Rows from block 9 of a small multi-label image tagger, named by matrix and row number. Rows with one number within an expert belong to one neuron, the router's apart. Each number is 128 + 32 x the weight over its row's rms, rounded and kept within 0 to 255. All counts start at 0.
Before each expert's rows are labels from the 100 images, of 14848, where the router gives the expert most weight on average: "responds to" is what is common among them; "patch colour" is the nearest of a few named colours to the mean colour under the peak. Only what is clearly more common there than usual is listed. The data: photos of plants, animals and fungi (iNaturalist).
# router: router (model.blocks.9.mlp.router.weight, 16x160), inputs 0-79
# up: expert up (model.blocks.9.mlp.up, 16x160x160), inputs 0-79
# down: expert down (model.blocks.9.mlp.down, 16x160x160, transposed), outputs 0-79

# expert 15
responds to: phylum Chordata; class Aves; order Anseriformes; family: Anatidae
patch colour: grey
router.15 [ 94 159 122 148 157 115 140 102 110 147 114 184 109 136 144 138 169 148 132 195 181 136 159  84 128 139 140 101  98  93 119  98  87 112 151  88  71 152 118 105 122 162 147 103 140 161  83 123 153 149 137 201 172  84  95 102  97 135  97  78 103 160 164 111 120 166 174 138  65 154 144  94 165 115 131 113 124 144  91  81]
up.0 [186 102  77 111 113 150  52 154  90 126 100  92 145  82  98 181  80 122 125 101 153  93 133 181 174 145 157 123 103 222 104 116 141 155 160 121 145 139 181 148 113  81 137  96 152 100 117  78 137 141 168 154 140  97  99 127  82 141 129 205 124 100 131 132 159 103 143  98 136 128 113 140 123 197 119 182 142 113 155 123]
down.0 [129  97 177 159 126 170  96 196 180  81  71 151 124 149 126  89 156 128  84 110 142 158 106 115 164  94  89 136 112 127 160 107 149 111 162 137 157 129 167 157 123 163 115 178 184  74 198 137 114  84 145  55 156 118 105 115 176  96 135 114 182 129 119 143 112  69 141 133 173 149 119 106 111 120 139 130  84 141 119  46]
up.1 [130  95 122 143 153 129 133 196 177  90 120 107 118  74 103 161 113 117 152 147  73 129 119  88 157 120 154  95 167  56 115  99 132 114 126 130 152  77 168 153 178 110 121  71 117 118 119  84 105 145 165 133 137 187 151 123 162 123 152 120  71 173 105 132 129  71 208 106 116 168  81 162 129 136 118 193 124 151 104  74]
down.1 [141 153 119 154 104 125 140  66 140 112 169 123 160  94 104 132  82 125  91  88 153 142  87 126 158 158 140  94 106 153  89  91  91 131 173  82  71 110  92 206 124 154 201  92 161 123 145 154 201 188 119 110 160  58  66 120  99  75 109 184 140 121 104 170 131 154 119 122  91 131 136 169 138 143 131 125 111  75 189 153]
up.2 [ 78  57 119 117  82 117  85  91 131 145 156 178 132 203 115 169 136 157 154 147 155 115 162 124 134  48 144 116 123  89  78 115 101 183 143 120 143 153 144 139 150 143 154  93 168 155 104 132  93 150 150 156 129 123  99  98 148 122 114 120  61 126 100 184 144 117 115 138 106  62  86  97 137 139 114 168  80  89  78 127]
down.2 [112 179  92  84 141  99 100 145  93  99 104 117 123  93 116 181 104 201 167 141 128 125 114 127  97 138 176 132 152 118 142 152  76 102 148 105 178 148  79  53  96 112 132 140 116 171 150 138  75 221 115  85 186 115 174 142  98 103 124 152 128  89  73 126 113 113 131 119 117 181 114 124 145 149 140  50 105 178 113 175]
up.3 [149 131 152  98 170 143  93 165 137  96 104  71 147 134  96 128 104 160  93 154 152  96 103 132 149 134 150 127 182 144 116 117 178 133 139 117 180 106 150 110 166 144 110  89  83  30 108 151 104 123  90 123 115 124 134 125 146 158 107 120 115 104  90 128 155  98 179 122 145  57 187 138 104 179  96 123 114 116 131 169]
down.3 [108 137 104 150 103 143 199  44 153 119 167 114 174 141 173 166  97 134 157  99 157 122 140 134 111 177 159  86 118 203  93 146 128 131 107 100  60 106  80 135 109 154 148  73 130 135 133 200 160 111  88 128 170 101 110 164 102 134 117  87  72  92 105 181 105 132 119  55 169 122 114 153 132  86 160 123 124  81 127  95]
up.4 [106 158 118  97 127 159 138 128 111  64  50 139  89 136 130 151  87  65  60 161 178 133 110 138 136 111 147 115 133 141  85 118 134 115 143 113  99 161  92 151 138 162 114 143  93 141  80 189 126 141 148 144 131 126 119 135 144 109 107 131 147 133 106 161 113 100  72 109 143 123 177 149 149 112  99 147 162 108 104 150]
down.4 [118 133  73 127 157  82 105 108 122 125  74 141 127 148 147 143 143 146 119 164  82  80  91 129 117 125 141 134 148 135 118 115 144 101 134 107 161 133 171  42 150 100 172 115 100 123 103  96 120 166 136 161 139  93 166 140 125 170 159 127 118 153 182 153 123 143 126 149  90 106 141 132  99 126 126  87 112 150 132 144]
up.5 [ 89 164 114 104 132  83 143 116 178 108  92 150 126 202  81 113 126 126 126 184 108 130 156 164 110  74 116 116 185 120 117 127 123 142 141 113 124 115 185 113 138 177 104 155  88 132 102 115  89 142 116 138 125 147 138 115 118  60 111 147 123 141 171 182 128 172  61 111 130 152 145  41 150  70 141  77 117 151 124  99]
down.5 [121 162  65 116 145  91  73 135 114 126 116 151  88 123 154 139  92 155 134 145  98  99  91 117 153 152 137 122 130  99  97 152 107 165 121 136 209 125 109  78 133 127 140 116 117 153 101  70  84 167 149 137 105 118 161 157  74 182 142 169 126 123 125  99 120 107 182 115 105 136 183 163 134 177 114 154  93 151 147 187]
up.6 [134 107 150 122 104 157 147 153  81 146  80 176 120 144  92 119  97 167 147 124 125 194  83 125 145 119  95 198  95 148 122 127 139 225 169  93 175 133 159 155 126 101 127  67 136 163 112 167  72 143 142 135 145 105 117 122 134 162 104 120  94 121 129 143 138 146  13  77 140  84 114 152 140  92  99 187 101 127  89 155]
down.6 [151 165 142 199 148  82 124 162 175 104 147 151 121  88 144 142 141 160 151 125 103 123  25  58 138 104 150 188 145 128 145 133 141  85 170 145 159 110 136  45 141 154 136 134 107 150 159 161  73 190 154 134 106 110 138 208  91  73 152  85 138 135 156 120  65 108 141 152 119 142 121  86 137 131 198 123 144 172  60  98]
up.7 [ 72 145 152 115  65  85  39 138  79  92  84 134  78 136 147 144  90  83 147 139 177 157 122 164 146 123 139 101 178 240 119 113 152 102 128 117 148 181 121 127 158 164 135 162 176 151 137  93 160 109 135 155 166  31 102 124 122 127 134 125 147  90 146  74 125 138 119 108 112 128 193 164  96 103  87 173 111 109 145 163]
down.7 [ 89 138  46  95 145 161 121 150 146 124  93 101 108 122  98 117 131 140 150 150  76 113 132  97 146 113 198 176 149  90 168 162 134 104  47 127 144 137 203 103 167 153 135 139 102 133 100 105 124 114 115 153 176 178 143 147  97 157 159 125  94 186 168 126  69 139 227 177 125 151 122 110  61 114 113 106 127 143 115  95]
up.8 [212 138 158 132 149 178 185 121 128 167 154 111 123 106 139 137 164 122 115 135 116 167 175 120  85 157  98 140  99 136 209 176 125 117 105 151 102 149 105 140 163 146  96 109 165 120 165 105 125  89 100 106 127 103 111 147  64 155 147 165 156  53 209  41 102 146 183 148  94 114 165 152 128 105 111 190 155 156 144 109]
down.8 [167  88 144 165 126 214 145  96 157 136 181 138  98 206 116 146 155 112  45  85 126 171 127  87 163 147  88 147 111 134 134 145  96 123  95 190 102 141 102 175 106 145 133 106 175 110 143 126 146 110 128 122  62 128 141 115 133 116 157  46 170 148 132 126 172  96 153 151 114 114  89 147 153 138 108 153 144  62 104 114]
up.9 [147 128 103 135 121  97  75 120 114 127 130 126 134 133 114 113 119 110  89 142 154  98 133 150 177 162 168 139  32 162 115 148 165 131 137 102 114  85 157 122 118 137  87  85 145  94 101 124 158 136 144 171 151  68 151 110  85 121 128 164 124 109 179  96 129 121 180 100 163 116 126 139 156 149 133 152 153 164 148  93]
down.9 [134  90 184 142 130 168 103 171 131 100  70 131 134 131 131  83 178 116 104 130 134 157 113 145 140  88  76 181 148  86 156 181 113 128 149 153 187 175 191 165 113 104  88 170 124  75 181  96 114 124 126  51  95 162 138 116 139 103 151 103 173  98 146 127 147  80 103 140 197 153 158 119  88 127  57 132 132 149 127  78]

# expert 2
responds to: class Mammalia
patch colour: black
router.2 [144  71 129  88 132  97 121 133 119 116 162  99  99 126 122  86 179  73 143  98 146 105 122 135 103 126 129 136 109 107 125 136  75  81 119 101 134 119 209 184 157 135 166 139 120 115 205 147 142  86 173 151  71 117  91 107 141 134 158 118 128 164 128 114 149 124 121 189 209 118 108 123 118 137 157 103 144 181  72 123]
up.0 [178 198 115 126 132 171 164  69 152 113 136 127 136 100  75 135 142 147 176  87 101  88  91 204 125 172 134 134  89 130 164 102 112 106 154  52 107 119 103  98  84 138 144 115 122  92 126 158 156 139 108  92 103 158 147 179 134  86 113 185 110 183 167 123 187  98 185 162 115 154  72 135  79 167 105  97 132 145 119  76]
down.0 [130 115 110 132  78 164  79  74  82 134  77 152 159 147 180 194  28 178 183  94 101 145 154 133 117 126 105 212 126 150  87 111 190 175 144 172 149 162 153 118  76 118 128 125 139 128 107  78 111 137 114 172 138 130 148 160 144 153 117  99 103 143 123 136 173 191 139 170 115 137 103 118 131  95  73 155 104 131 123 122]
up.1 [ 65 101 162  93 133 141  86 156 104  95  63  79 107 152 126  96 105 101 108 143 141 119 110 161 181 183 125  64 135  89 114 166 104  95 126 129 149 132 119 147 150 153  94 176  80  71 129 134 179  76  96 123 101 127 110 109 114 196 150  89 172 122 141 148 107  89  99  72 177 165 173 144 101  70 148  82 124 140 168 146]
down.1 [170 123 159 162 138  53 188 145 100 148  83 159 164 119  80 109 118 155 132 118 158  96  95 133 125  87 123 133 146  79 164 120 118 162 149 153 120  77 128 123 132  99 129 109 108 169 107 126 146 193 101 113 126 105 135 140 120  83 116 146 160 113 172 149 119 157 130 111  93 116 136 166 129 104 180  94 162  94 154 144]
up.2 [ 80  80 140 115 177 137 102 177 129 127 103 102 127  55 128  99 117 111  98 198 165 107 129 128 188 129 134  93 135 100 104 108 144 133  83 142 124 143 115  75 157 114 144 136  47  81  82 162 146 139 103 140 155 108 133  67 104 179 170 135 159 103 149 106 125 145 155 154 156 144 121  94  67 173 101  94 156 149 155 167]
down.2 [110 130 189 166 163 116 161 164 109 122 112 136 136 172  88  87 126 145 128 101 115 161  98 168  87  96 119 119 137 183 157 128  58 162 139 162 122  89 115 133 107 129 191 178 102 128 116 130 129 162  70  86 121 163 120 155 120  99 129 147 209 165 151  91 121 124 122 123 125 150 127 147 151 130 162  37 146 118 138 135]
up.3 [117 167  59 147 107 104 130 143  83  95  72 111 142  84 133 172 123 131 100 185 140 101 137 138 156 146 145  98 146 114  81 108 102 117 133 103  96 154 148  77 154 136 131  96 108 115 137 178 162 151 150 182 164  64  89 153 113 151 118 114 117 150 138 132 134 197  53 135 136 169 141 106 117 116 180 105 136 151 142 117]
down.3 [125 106 188 159 122 135 110 150 109 145 135 130 139 156  88 106 123 160  86 136 166 181 120  66 148 106  90 116 132 139 117 164 150 111 117 213 139  90  92 169 166  65 145 137 114 135 100  70 151  68  83  77 129 156 122 109 124 115 129 182 168  94 155  80 100 131 153 143 122 113  92 141 109 110 128  80 159 120 154 125]
up.4 [146  91 175 167 130 110  90 158 122  81 132 149  62 161  88 103 109 141 123 114 126 146 128 152 144 144 216  96 129 144 123 100 115 156 140 217 139  94 144 130 129 145 148 131 118  69 113 125 138 111 131 126 102 124 133  92 144 146  47 177 172 144  83 147 152 145 154 133 120 113  63 128 137  85 152 119 118 114 141 194]
down.4 [180 139 112  83 190 126 137  91 192 174 216 143 117 100  93 119 174 160  97  88 119 102 122 133 151 114  76 108 160  78 136 127 116 125 116  54 143 135  99 121 110 127 137 130 124  98 169 153 159 146 148 102  78 114 135 142 126  98 191 120 126 134 155  71 112 104 162 169 117  79 146 112  85 171 113 103 146 156 115 151]
up.5 [ 90 146  55 208 131 116 166 126  63 165 110 172 119 113 198 150  96 113  80 154 131  76 127 133 113 100 119 127 120 155  96  66 126 141 147 156 117 125 102 109  53 121 129 175 149 150 139  86 104 183 171 122 136 113 151 133 149 137  80 154 156 144  89 153 107 104  83 154 108 136 148 178 113 141  73 117 114  69 144 100]
down.5 [101  99 134 149 173 146  83 167 138  50 130 113 124 158 163 109 193  97 111  81 131 174 111 131 143 121 104 103 130  82 144  88 105 132 153 120 167 122 140 136 148 145 151 163 157  85 152  73 140  58 178  93 117 169 109 109 134 172 139 105 119 147 109 122 121 102  95 140 161 196 126 140 120 114 160 153 122 140  91 111]
up.6 [100 175 146 139 142 109 148  79 109 172 136 118 175  82 124  94 111 144 184 120 106 160 123  73 113 119 140 214  88 125 173 133 148 133 116 101 126 174 141 163 104 134 135 151 105 136 124  65 107 186 115 178 131 157  88 172 161  76 124 114 146 115 198 112  61 153 154 144 141 162 151 145 126 148  73 135 155 171 125 104]
down.6 [100 197 110  72 135 148 136 134 105 157 112 112 103 176 181 185 131 169 134 168 111 125 154 110  91 187 120  86 100 109 169 111 127 100 121 155  93  83 176 171  79 118 187 135  65 124  55 122 134 123 134 135 144 106 131 108 116 150 136  94 149 164 160 143 172 108  98 144 139 146 132 110 124 106 107 126  75 126 157 109]
up.7 [132 141 127 110 128  72  98 118 140 122 172 117 144 112 148 114  87 110 126 193 166 103 138 161 134  78 133 103 157 128 114  82 160 166 109 122 111  54 133 133  87 122 109  82 148 100 152 128 100 129 177 189 135 181  88  87  95 116 152  92 115 168 127 134 110 165 141 170  71  91 153  59 121 126  96 151 104  91 148 128]
down.7 [102 148 139 111 109 125 161 116 111 102 154 152 125  96 148  92 154 119 124 168 128 199 144 107 138 164 151 135  92  79 172 140 109 149 112 121 110 149 131 158  99 144  51 108 139 163 132 109 124 105  97  96 158 161 137 111 123 171 150  81 150 153  90 140 113 104 170 129 159 171 123 139 121 124 163 145 107 146 115 180]
up.8 [147 189 113 116 120  44  98 144 137 119 131 147 119 142 103  96  75 107 121 156 134 128  87 125 196 125 120 135 182  95 128 105 150 133 132  94 194 128 123 118 150 123 138  98 155 112 155 117 138 124 184 137 114 129 176 202 150 124 134 118 145 150 109 130  87 122 158 162 106  98 204 128 114 148  65 177  68 102 128 109]
down.8 [ 91 134 115 138 116 135 101 110 112 121 127 152 146 130 143 151 145 124 145 115 127 154 128 186 154 163 123 129  79  94 146 104 179 142 115 105 145 127  82  87 135 145  97 181  97 106  97  57 112  32 102 123 126  99 165 140 149 204 125 169 127 124 130 146 180 187 156 130 133 183 133 151 145 142 125 117  81  99 167 172]
up.9 [135 113 137 178 106 141  82 120 144 115 131 121 141  74 191 116 123 118  95 195 165  95 201 119  98 111 119  92 133 156  96  85 163 122 125 206  84 160 128 120 142 170 135  97 153 129 167 130 115  98 180 118 186 120 143 112  92 125 139  91 138 146  98 177 128 148 135 138  80  80 144  70 145 144 126 177 194  89 118 117]
down.9 [121  62 128 150 116 151 125 165 105 106 111 115 117  51 105 100 117  84 146 132 134 172  90 199 195 135 189 108 139 165 102  58 147 161 124  73 117 108  84  66 159  93 116  93 154  92 148  80 143 107 171  84 127 137 139  85 171 135 138 140 146 165 104 131 154 116 132  83 130 131 150  73  73 170 131 181 114  66 140 149]

# expert 3
responds to: class Aves; phylum Chordata; order Accipitriformes; family: Accipitridae
patch colour: cyan
router.3 [ 78 137 184 129 173 114 158  72 158 136 166 175  79 151 140  80 127  93 109  82 117 128 154 149 144 108 135 125 141 149 123 122 167 152  97 126 106 151  96 146 143 171 128  81 172 117  88 105 147  91 111  82 107 175 156 137  91 164  58 120 112  87  95  89 120  95 135 148 184  95 166 145 137  89 155 170  75 128 110  74]
up.0 [115 144 112 142 102 161 100 156 115 137  86 143 115 149  49 135 202 118 163 174 105 169 114  71 112 137 136 166 145  68 147 132 116 156 169  81 120  95 143 101 126 127 149 146  72 149 119  95 127 113 137  92 154 105  98 144 131 142 157 139  82 121 160 141 164 171 217 151 167 167  79 132 104 125 193 140 107 164  74 160]
down.0 [168  94  87  81 155 141 112  81 178 198 143  96 168  72 139 104 146  73  76 118 165 112 171 117 116  98 106 118 185 163 150 100 103  99 115 139  88 148 119 145 104 142 129 145 148  89 212 127 124 124 175  97 152 114 147  95  86  85 157 102  90  80 106 139 165 120 104 165 136  89 164 107 145 143  96 119 204 101 108 109]
up.1 [137 139 114 123  47 143 119 120 139  91 113  83 120 195 145 121 100 175 163  63  65 106 114 118  63 177 106 110 134 118 134 154 151 153 208 134 120  93 150 157 118 153 128 124  86 115 130 114 113 140 130 131 120 175  81 123  96 110 101  95 122 108 108 158 115 163 190 124 149 164  93 143 181  86 168 148 146 116 179 188]
down.1 [110 182  89  90 139 141 141  82 109 157 136 131 169 117 117 131 120 103 164 116  82 162 116 141 204 194 109 108  85 113  57 143 133 147 101 135 103 127  74 138 126 119 125 120  99 104 104 104 158  76 122 152 140 104 140  78 109 153 116 156 131  86 126 135 122 141 109 118 147 111 110 157 138 145  48 178 180 120 149 174]
up.2 [150 176 141 107 122 158 159 112  91 119  82 140  94  82  68 116  60 130 122 130 139 132 121 176 116 120 140 155 186 169 105 121 127 149 189 106  62 136 103 104 113 106 102 131 114  85 116 171 138 133 144  64 156 137 164 204 116  89  66 165 153 126 107 157 167  81 146 144  96 145 123 133 112 109 103 146 112 115 155 135]
down.2 [123  84 108 215 169  62  97  71 145 144 105 223 100 142 142 141 155 139 128  91 124 108  91  88 203  94 145 194 136  99 170  88 139 103 108 103 116 192 150  78 138 136 178 132  91  75  97 103 132 159  93 139 106  61 138 102 135 126 174  99 130  79 136 104  98 139 167 171  74 117 169 162  92 108 124 136  78 132 165 114]
up.3 [127 170  61 134 142 119 154 138 126 130 152 117 179 136 135 149 112 207  95  93 131  93  97 160 123 177 100  95 107  85 138 154 105 117 141 138 202 112  71 157  86  86 148 123 136 188 176 123  55 103 152 103  81 157 122 148 117 155 161 163 148 102 114 140 118  66  76  75 167 178  90 205 113 113 151  96 117 144 126 108]
down.3 [127 183 129  65 136 153 141 106 175 140  95 110 158  81 154 153 110  83 161 126 165 151 112 162  83 151 123 107 187 177 102  72 141 103 120 103  94  71  73 123 124 134  94 131 170 100 171 110 128 135 199  86 154 114 129 116 157 103 115 147 102 124  70 118 126 138  79 119 163 140 146  69 186  56 139  93 163 115  59 114]
up.4 [130 115 154  93 179 141 108 108 131 146 127 134  76 147 122 107 118 117  80 125 111 130  61  92 103 121 124  98 110 201  82 103  81 148 137  90 126 134 102  79 142 193 162  77 143 118  97  90 119 166  73  84 134 114 144  72  93  73 119 136 127 135 100 143 144  99  53 123 128  54 134 167 174 134 109 139 170 150  86  84]
down.4 [157 166 123 139 149 113 196 134  79 146 149 176 159 180 110 135 185 132 139 125  77  91 112 140 170 127 151 122 128  98 164 102 132 160 109 124  85 172 165 175 108 136 207  94 117 161 101 148 135 147  83 156 103 110 157  99 107 153 172 100 171 144 122  95 149 173 162 175  99 117 116 127 105 155 128  95  55 115 156  68]
up.5 [136 174 136  28 159 173  80 131 134 155  85 122  93 138 103 125  99 175 146  99  84  96  58 159  80 123 136 143 149 128  78 118 110 158 212 121  75  93 120 120 126 177 126 116 128 105 114  96 115 184  80  77  89 114 152 176 138 138 119 148 131 102 112 132 166  79 189 150 143  82 139 169 116 127 156 158 102 159 117 161]
down.5 [139 162 113 149 143  59 171  89 148 140 123 203  85 118 154 116 150 157 152  99  79 119 151 142 191 150 143 120 132 104 118 112 104 135 101  74  85 152 155  96 124 121 190  98 117 143  89 125 137 108 125 161 117  24 125  86  97 127 135 105  74 125 135 137 166 179  98 132  75 102 114 136 134  98 117 142 104 137 114 144]
up.6 [167 177 105 161 190 118 143 116 161 158 120 113 194 122 113 112 129  91 133 147 161 161 108  99  78 169 161 111 110 106 166 146  52 138 101 131 142 136 124 109 101 101 158 139 132 151 210 119  57 138 109 133  72 165 152 153  63  84 119 177 172 125 140 129 114 104 131 146 120 128 213 139 156 152 121  97  93 160 128 115]
down.6 [111 206 119  59 144 133 177 125 150 171 168 148 135 144 138 113 164 148 142 209 154 125 211 186  92 147 151 132 149 158 140 103 156 122 132 124  36 191 141 170 127 122 115  99 142 176 120 169 156 141 116 127 110 103 163 148 121 120 146 101 137 136 158 158  82 119 126 160 101  75 129 105  99  97 121 108 132 118  99 134]
up.7 [131  91 171 202 123 100 124 111 143 107 123 169 129 108  96 121 149  78  78 148 168 113 150 153 154 113 168 101 179 170 183  89 133  88 166 115 113 160 132 105 175 125 148 105 131  82 123 175 114 118 149 108 194 128 118 122  98 125 100 102  76 145 110 137 131  82  80 119 119 108 200  99 143 135  82 153 106 106 135  71]
down.7 [138  92 174 135 105  94  76 148 111 136 180 148 112 143 139 172 147 124 131 100 155 158 101 102  74  80  89 171 110 109 116 166 169 193 171 159 143 148 135 105 127 131  99 143 126 170 162 183  82 115  80 135  63 166 144 188 198 158 162  93 179 125  99  92  69 111 165 140 143 118 146 145 111 162 171 121 119 134 137 141]
up.8 [164  58 186  94 142 183  79 156 148 151 131 144 150 116  88 146 133 146 203 150 127  57 138 159 132 105 140  96 165 141 112 139 171 129 224 106 108 153 137  80 115 118 135 121  80 103 112 136 113 122  98 119 124 119 116 144 116 184 158 123 108 112  97 156 146  98  94 110 120  75 150 109  93 127 119 130 111 131 156 129]
down.8 [128 160 128 144  84 103 134 116  90 144  99 173  90 136 143 213 158 145 124  94 188 117 134 120 163 148  61 135 148  92 182 134 137 169 182 138  84 135 154 111  78 122 157 128  89  99 100 151 104  91 105  90 170  60 116 104  93 172 141  69  71  71 142  94 116 102 103 166 130  97 142 177  70 131 128 122 121 136 134 136]
up.9 [134 170  67 106 112 153 139  87  96 167 167  88 162 148 134 137 104 221 111 148 155 116  66 140 125 180 164  96 110  74 116 147  91 114 166 158 167  92  99 133  64  83 180 146 115 184 141 115  57 135 149 101  88 174 134  79 114 168 139 167 151 128 126 149 128  85 120  90 122 202 110 174 112 110 106  96  97 129 120 154]
down.9 [137 168 120 126 118 158 179  93 184 145  95 119 156  85 161 147 120  77 135 123 138 163 145 139  92 158 103 113 163 176 130 135 124 101 107 108  86 105  51 127 155 122 111 142 176 123 145 110 132 115 174 100 171 131 117 126 129  81  84 130 112 103  98 135 112 127  82 117 159 125 149  92 202  46 159 101 165 104  69 120]

# expert 13
responds to: phylum Tracheophyta; kingdom Plantae; class Magnoliopsida
patch colour: grey
router.13 [147 154 113 114  59 171 156 119 118 167 113 112 149 207 116 178 125 124 148  97 110 124 122 153 165 147  72 122  87 184 121 134 105  62 191 119  91 147 135 154 153 118 119 131  84 119  68 134 154 129 117 130 158 135 158 149 129  77 126 166 120 184 168 119 111 106  92  90 141 154 152 149 107 102 126 121 116 131 170 112]
up.0 [145 111 114 204 116 104 131 162 129 101 142  86 154 101 112 101  70 131 156 100 167 149  75 136 129 125 109 132 147 192 123  91 144 132 131 123 188 109 125 117 141 118 101 121 155 130 161  91 165 165 130  73 131 117  66 148 148 150  82 187 170  91 171 147 119  79 116  96 140 163 164 145  72 141 175 166  90  71 165 152]
down.0 [184 122 124  78 122 217 190 161 126 126 154 110 129  77 122  96 137 149  89  89 168 148 142 125 124 101 149 243  95 158 156 159 122 116 158  96 105 147 131 112 152 128 124 106 127  86 137 129 148 159 136 121 108 147 114 130 104  68 143 107  97  77 153 101 168 184 149 188 100  85  69 111  89 147 139 106 184 120 121 117]
up.1 [108 123 179 130 103 159 133 139 104  97 191 138  87 124 158 157 132 208 123 100 110  96 114 118 115 187 101 117 100 148  71 181 147 133 115 103 100 175 135 126 145 194  96 139 145 132 128  77 172  86  69 140 164 111 179 110 142 136 133 125 126  63 137 167 134 139 119 116  99  76 117  97 137  79  68 157 146 116 175 123]
down.1 [140 100 133 153  73  88 186 144 136  98 129  82 149 148 128 113 119 107  81 139 172 173 110 123  84 157 111  75 157 118  83 166 154 141 201 165 146 133 136 131 103 115  97 148 135 102 226 130 135 158 164 133 158 106 131 136 137 193 103  84 205  93  95  78 117 118 109 124 138 123 182 149 158  81  74 128 119  77 115 139]
up.2 [134 180  99 105 141  72  84 110 138 155 137 118 132  84 176 180 143 119  96  93 140 124 134 145 123 110 138  85  57 145 144  78 158  83 148  79  78 130  95 121  67  71 150 106 132 134 122 169 149 169 193 191 136 104 104 181 147 179 119  91 125 172 143  94 119 119  83 109  72 143 118  99 156 186 159 137 128  94 172  84]
down.2 [150 146 124  68 134 152 124 145 149 122 102  93 123 119 184  95  84 129  91 149 106 125 117 111  93 133 104 147 145 124 165 116 141 112 117 107 150  35 122 134  73 108 110 158 132  95 101 154 118 123 208 123  81 144 140 198 155 107 135  35 136 159 116 104 162 121 102 164 164  98 124  67 147 138 167 107 229 165 103 151]
up.3 [113 202 125  33 139 151  93  96 208 137 142  84  97 126  63 145 107 182  98 140  66 105 147 141 143 166  70  62 146 107 106 199 207 127  79 140 120 161 102 141 137 149 118 138 104 101 131 119  93 103 119 136 147 158 190  85 158 107 168 137 119 100 110 101 111 163 137 136 119 123 152  91 130 161 135  96 161 168 167 100]
down.3 [141  94 126 101  88 190 130 156  80  93 143  59 159 140  91 135 191  84 185 164 143  59  75 176  85 146 170  74 156 103 115 130 111 138 190 159 126 157 130 110 120 130 101 119 144 134 186 122 120 135 191 133 120 197 119 131 151 186 144 139 172 200 126 151 191  86 169 116 179 135 152 117  97 161  90 124  66  89 125 125]
up.4 [142  91 159 153 112 130 123 140 131  94 117  52 135 159  75 102 103  72 126 142 183 157 136 155 112  80 112 128 122 145 166 146 170  87 152 135 160  98 208 131 118 103  86 105  66 126 112  88 150 112 134 101 169 127 164 130  91 127 117 109 114 155 161 138 115  88 125  93 148 173 148 217  92 141  63 143 142  99 150  76]
down.4 [130 162 131  88 134 143 116 106 189 148 153 168  74  76 150 132 128 141 142 100 105 108 151  94 115 137 174 171  88 164 108  88 117  96  49  90 124 155  96 125 148 154 154 116 117 133  89 118 150 113 110 167 135 110 149 106 125  16 149 169 115 126 113 144 102 161 121 147  95 145 123  96 115 154 106  81 164 175 155  62]
up.5 [152 134 103  95 109 140 145  97 110 188 110 218 151 145 133 143 142 173 163 139 173 184 112  43 149 149  87 138 134  99 108  93 126 183 130 167 143 173 122 115 155 121 101 131 186 168 139 119 117 149 102 172 119 104 146  77 147  83 119 104 170 124  68 135 152 143 128 152  56  99 137 105 132 121  92 123  70 138  85 128]
down.5 [ 81 114 118 169 122 146 167 147 123  96 133 151 152 168 151 144 117 144 113 109 163 127 127 205  92 178 147  94 123 187 128 140 159 130 191 113 116 161  85 152  86 135  85 145 188 102 147 141 120 112 109  82 179  77 110 114 160 182 128 125 111 105 123 191 167 110  87  71 158 127 137 154 125  92  97 118  90  79 163 129]
up.6 [126 173  90 148 126 151 178 123  87 124 131 143 125 146 168 175 123 104 165 118 160  97 157  70 116 153 136 132 159 106 173  97 149 138 113  87 161 128 116 108 131 128 118  86 200 165 146 109  99 163 202 186  85  99 136  90 149  97 142  94 120 184 109  85 119 114 120 143  78 118 171 111 190 114 125 147 117 136  71  70]
down.6 [105  95 144 109 148 159  95 155 123 104  69 149 144 179 126  79 131 110 137 131 140 136 173 239  60 140 143 120 112 143 169 148 127 147 135 122 127 119 160 118  96  63 118 147 167  90 152 149 143 105 140  54  77 124  72 140 172 157 151 116 115 165 152 156 184 106  79  96 155 133 129 111 133  93 189 139 105 107 134 140]
up.7 [168 157 114 131 140  95  62 131 220 148  86 118 143 146  89 140 105 187 109 154  61 146  72  88 144 130 105 151 123  88 143 199 149 153 100  77 166 115 149 132 154 131 101 135 115  94 143 168  63 198 136 135 127 115 118 164 110 107 104 133 196 111 132 131  78 127 133 168 123 147 171  88 137 146 124 103  75 173 144 134]
down.7 [162  83 127 132 103 208 103 114 122 102 122 147 120 176 120 126 144  94 153  89 127 104 168 169 127 118 108 146 138 103 129 165 142 168 183 196 151 146 164 113 150 147  90  96 170 123 167 141 118  82 178 149  96 155  94 116 129 152 155  87  40 118 128 166 204 116 137 110 152 113 138 104 123 112 117 161  85 130 125 129]
up.8 [ 92 156 143 119 111 104 107 136 106 108 112  73 145 129 112 123  96 184 143 158  87 143  85 157  90 178 117 136 176 144 173 122 168 108 143  87 203  53 177 139 121 103 157 121  48  96 120 112  92 147  89  57 146 147 176 175 154 178 109 172 116 121 164 167 133 101  93  91 201 126 165 174  60 132  97 103  74 151  94 190]
down.8 [152 163 112 147 103 115 139  58 132 114 173 139 133 131 127 173 128 117 151 103 115 120 123 103 159 115 105 120 128 107 121 127 115 127 101 151 128 135 109 152 164 113 207  67  84 126 114  79 151 134  54 166  98 175 153 102 118  93 140 177 151 109 182 119  81 167 183 144 111 131 100 121 104 153 117  69 103 134 163 118]
up.9 [ 39 136 103  57 144  91 144 162 112 149 117 111 152 100 148 129 134 202 198 142  70 115  89 135  93 188 167  68 156 100 166 113 120  95 126 100 154  69 131 158 177  89 184 126  89 162 109 156  47  97 109 134 197 123 177 129 113 181 157 152 108 138 120 157 163 171  99 119 132 124 138 131 106 113 171 131 103 154  94 183]
down.9 [115 129  90 129 121  93 105  77 102  97 114 147 140 213 122 165 135  65 155 167 157  81 143 150 179 113 104  50 220 107 133 102 139 150 133 157  89 140 119 120 118 133 159  82 143 145 151  37 121 134  87 156  84 114 103 113 148 165 119 174 159 131 107 129 127 134 154 101 117 113  94 115 124 158 146  89  82 115 179 106]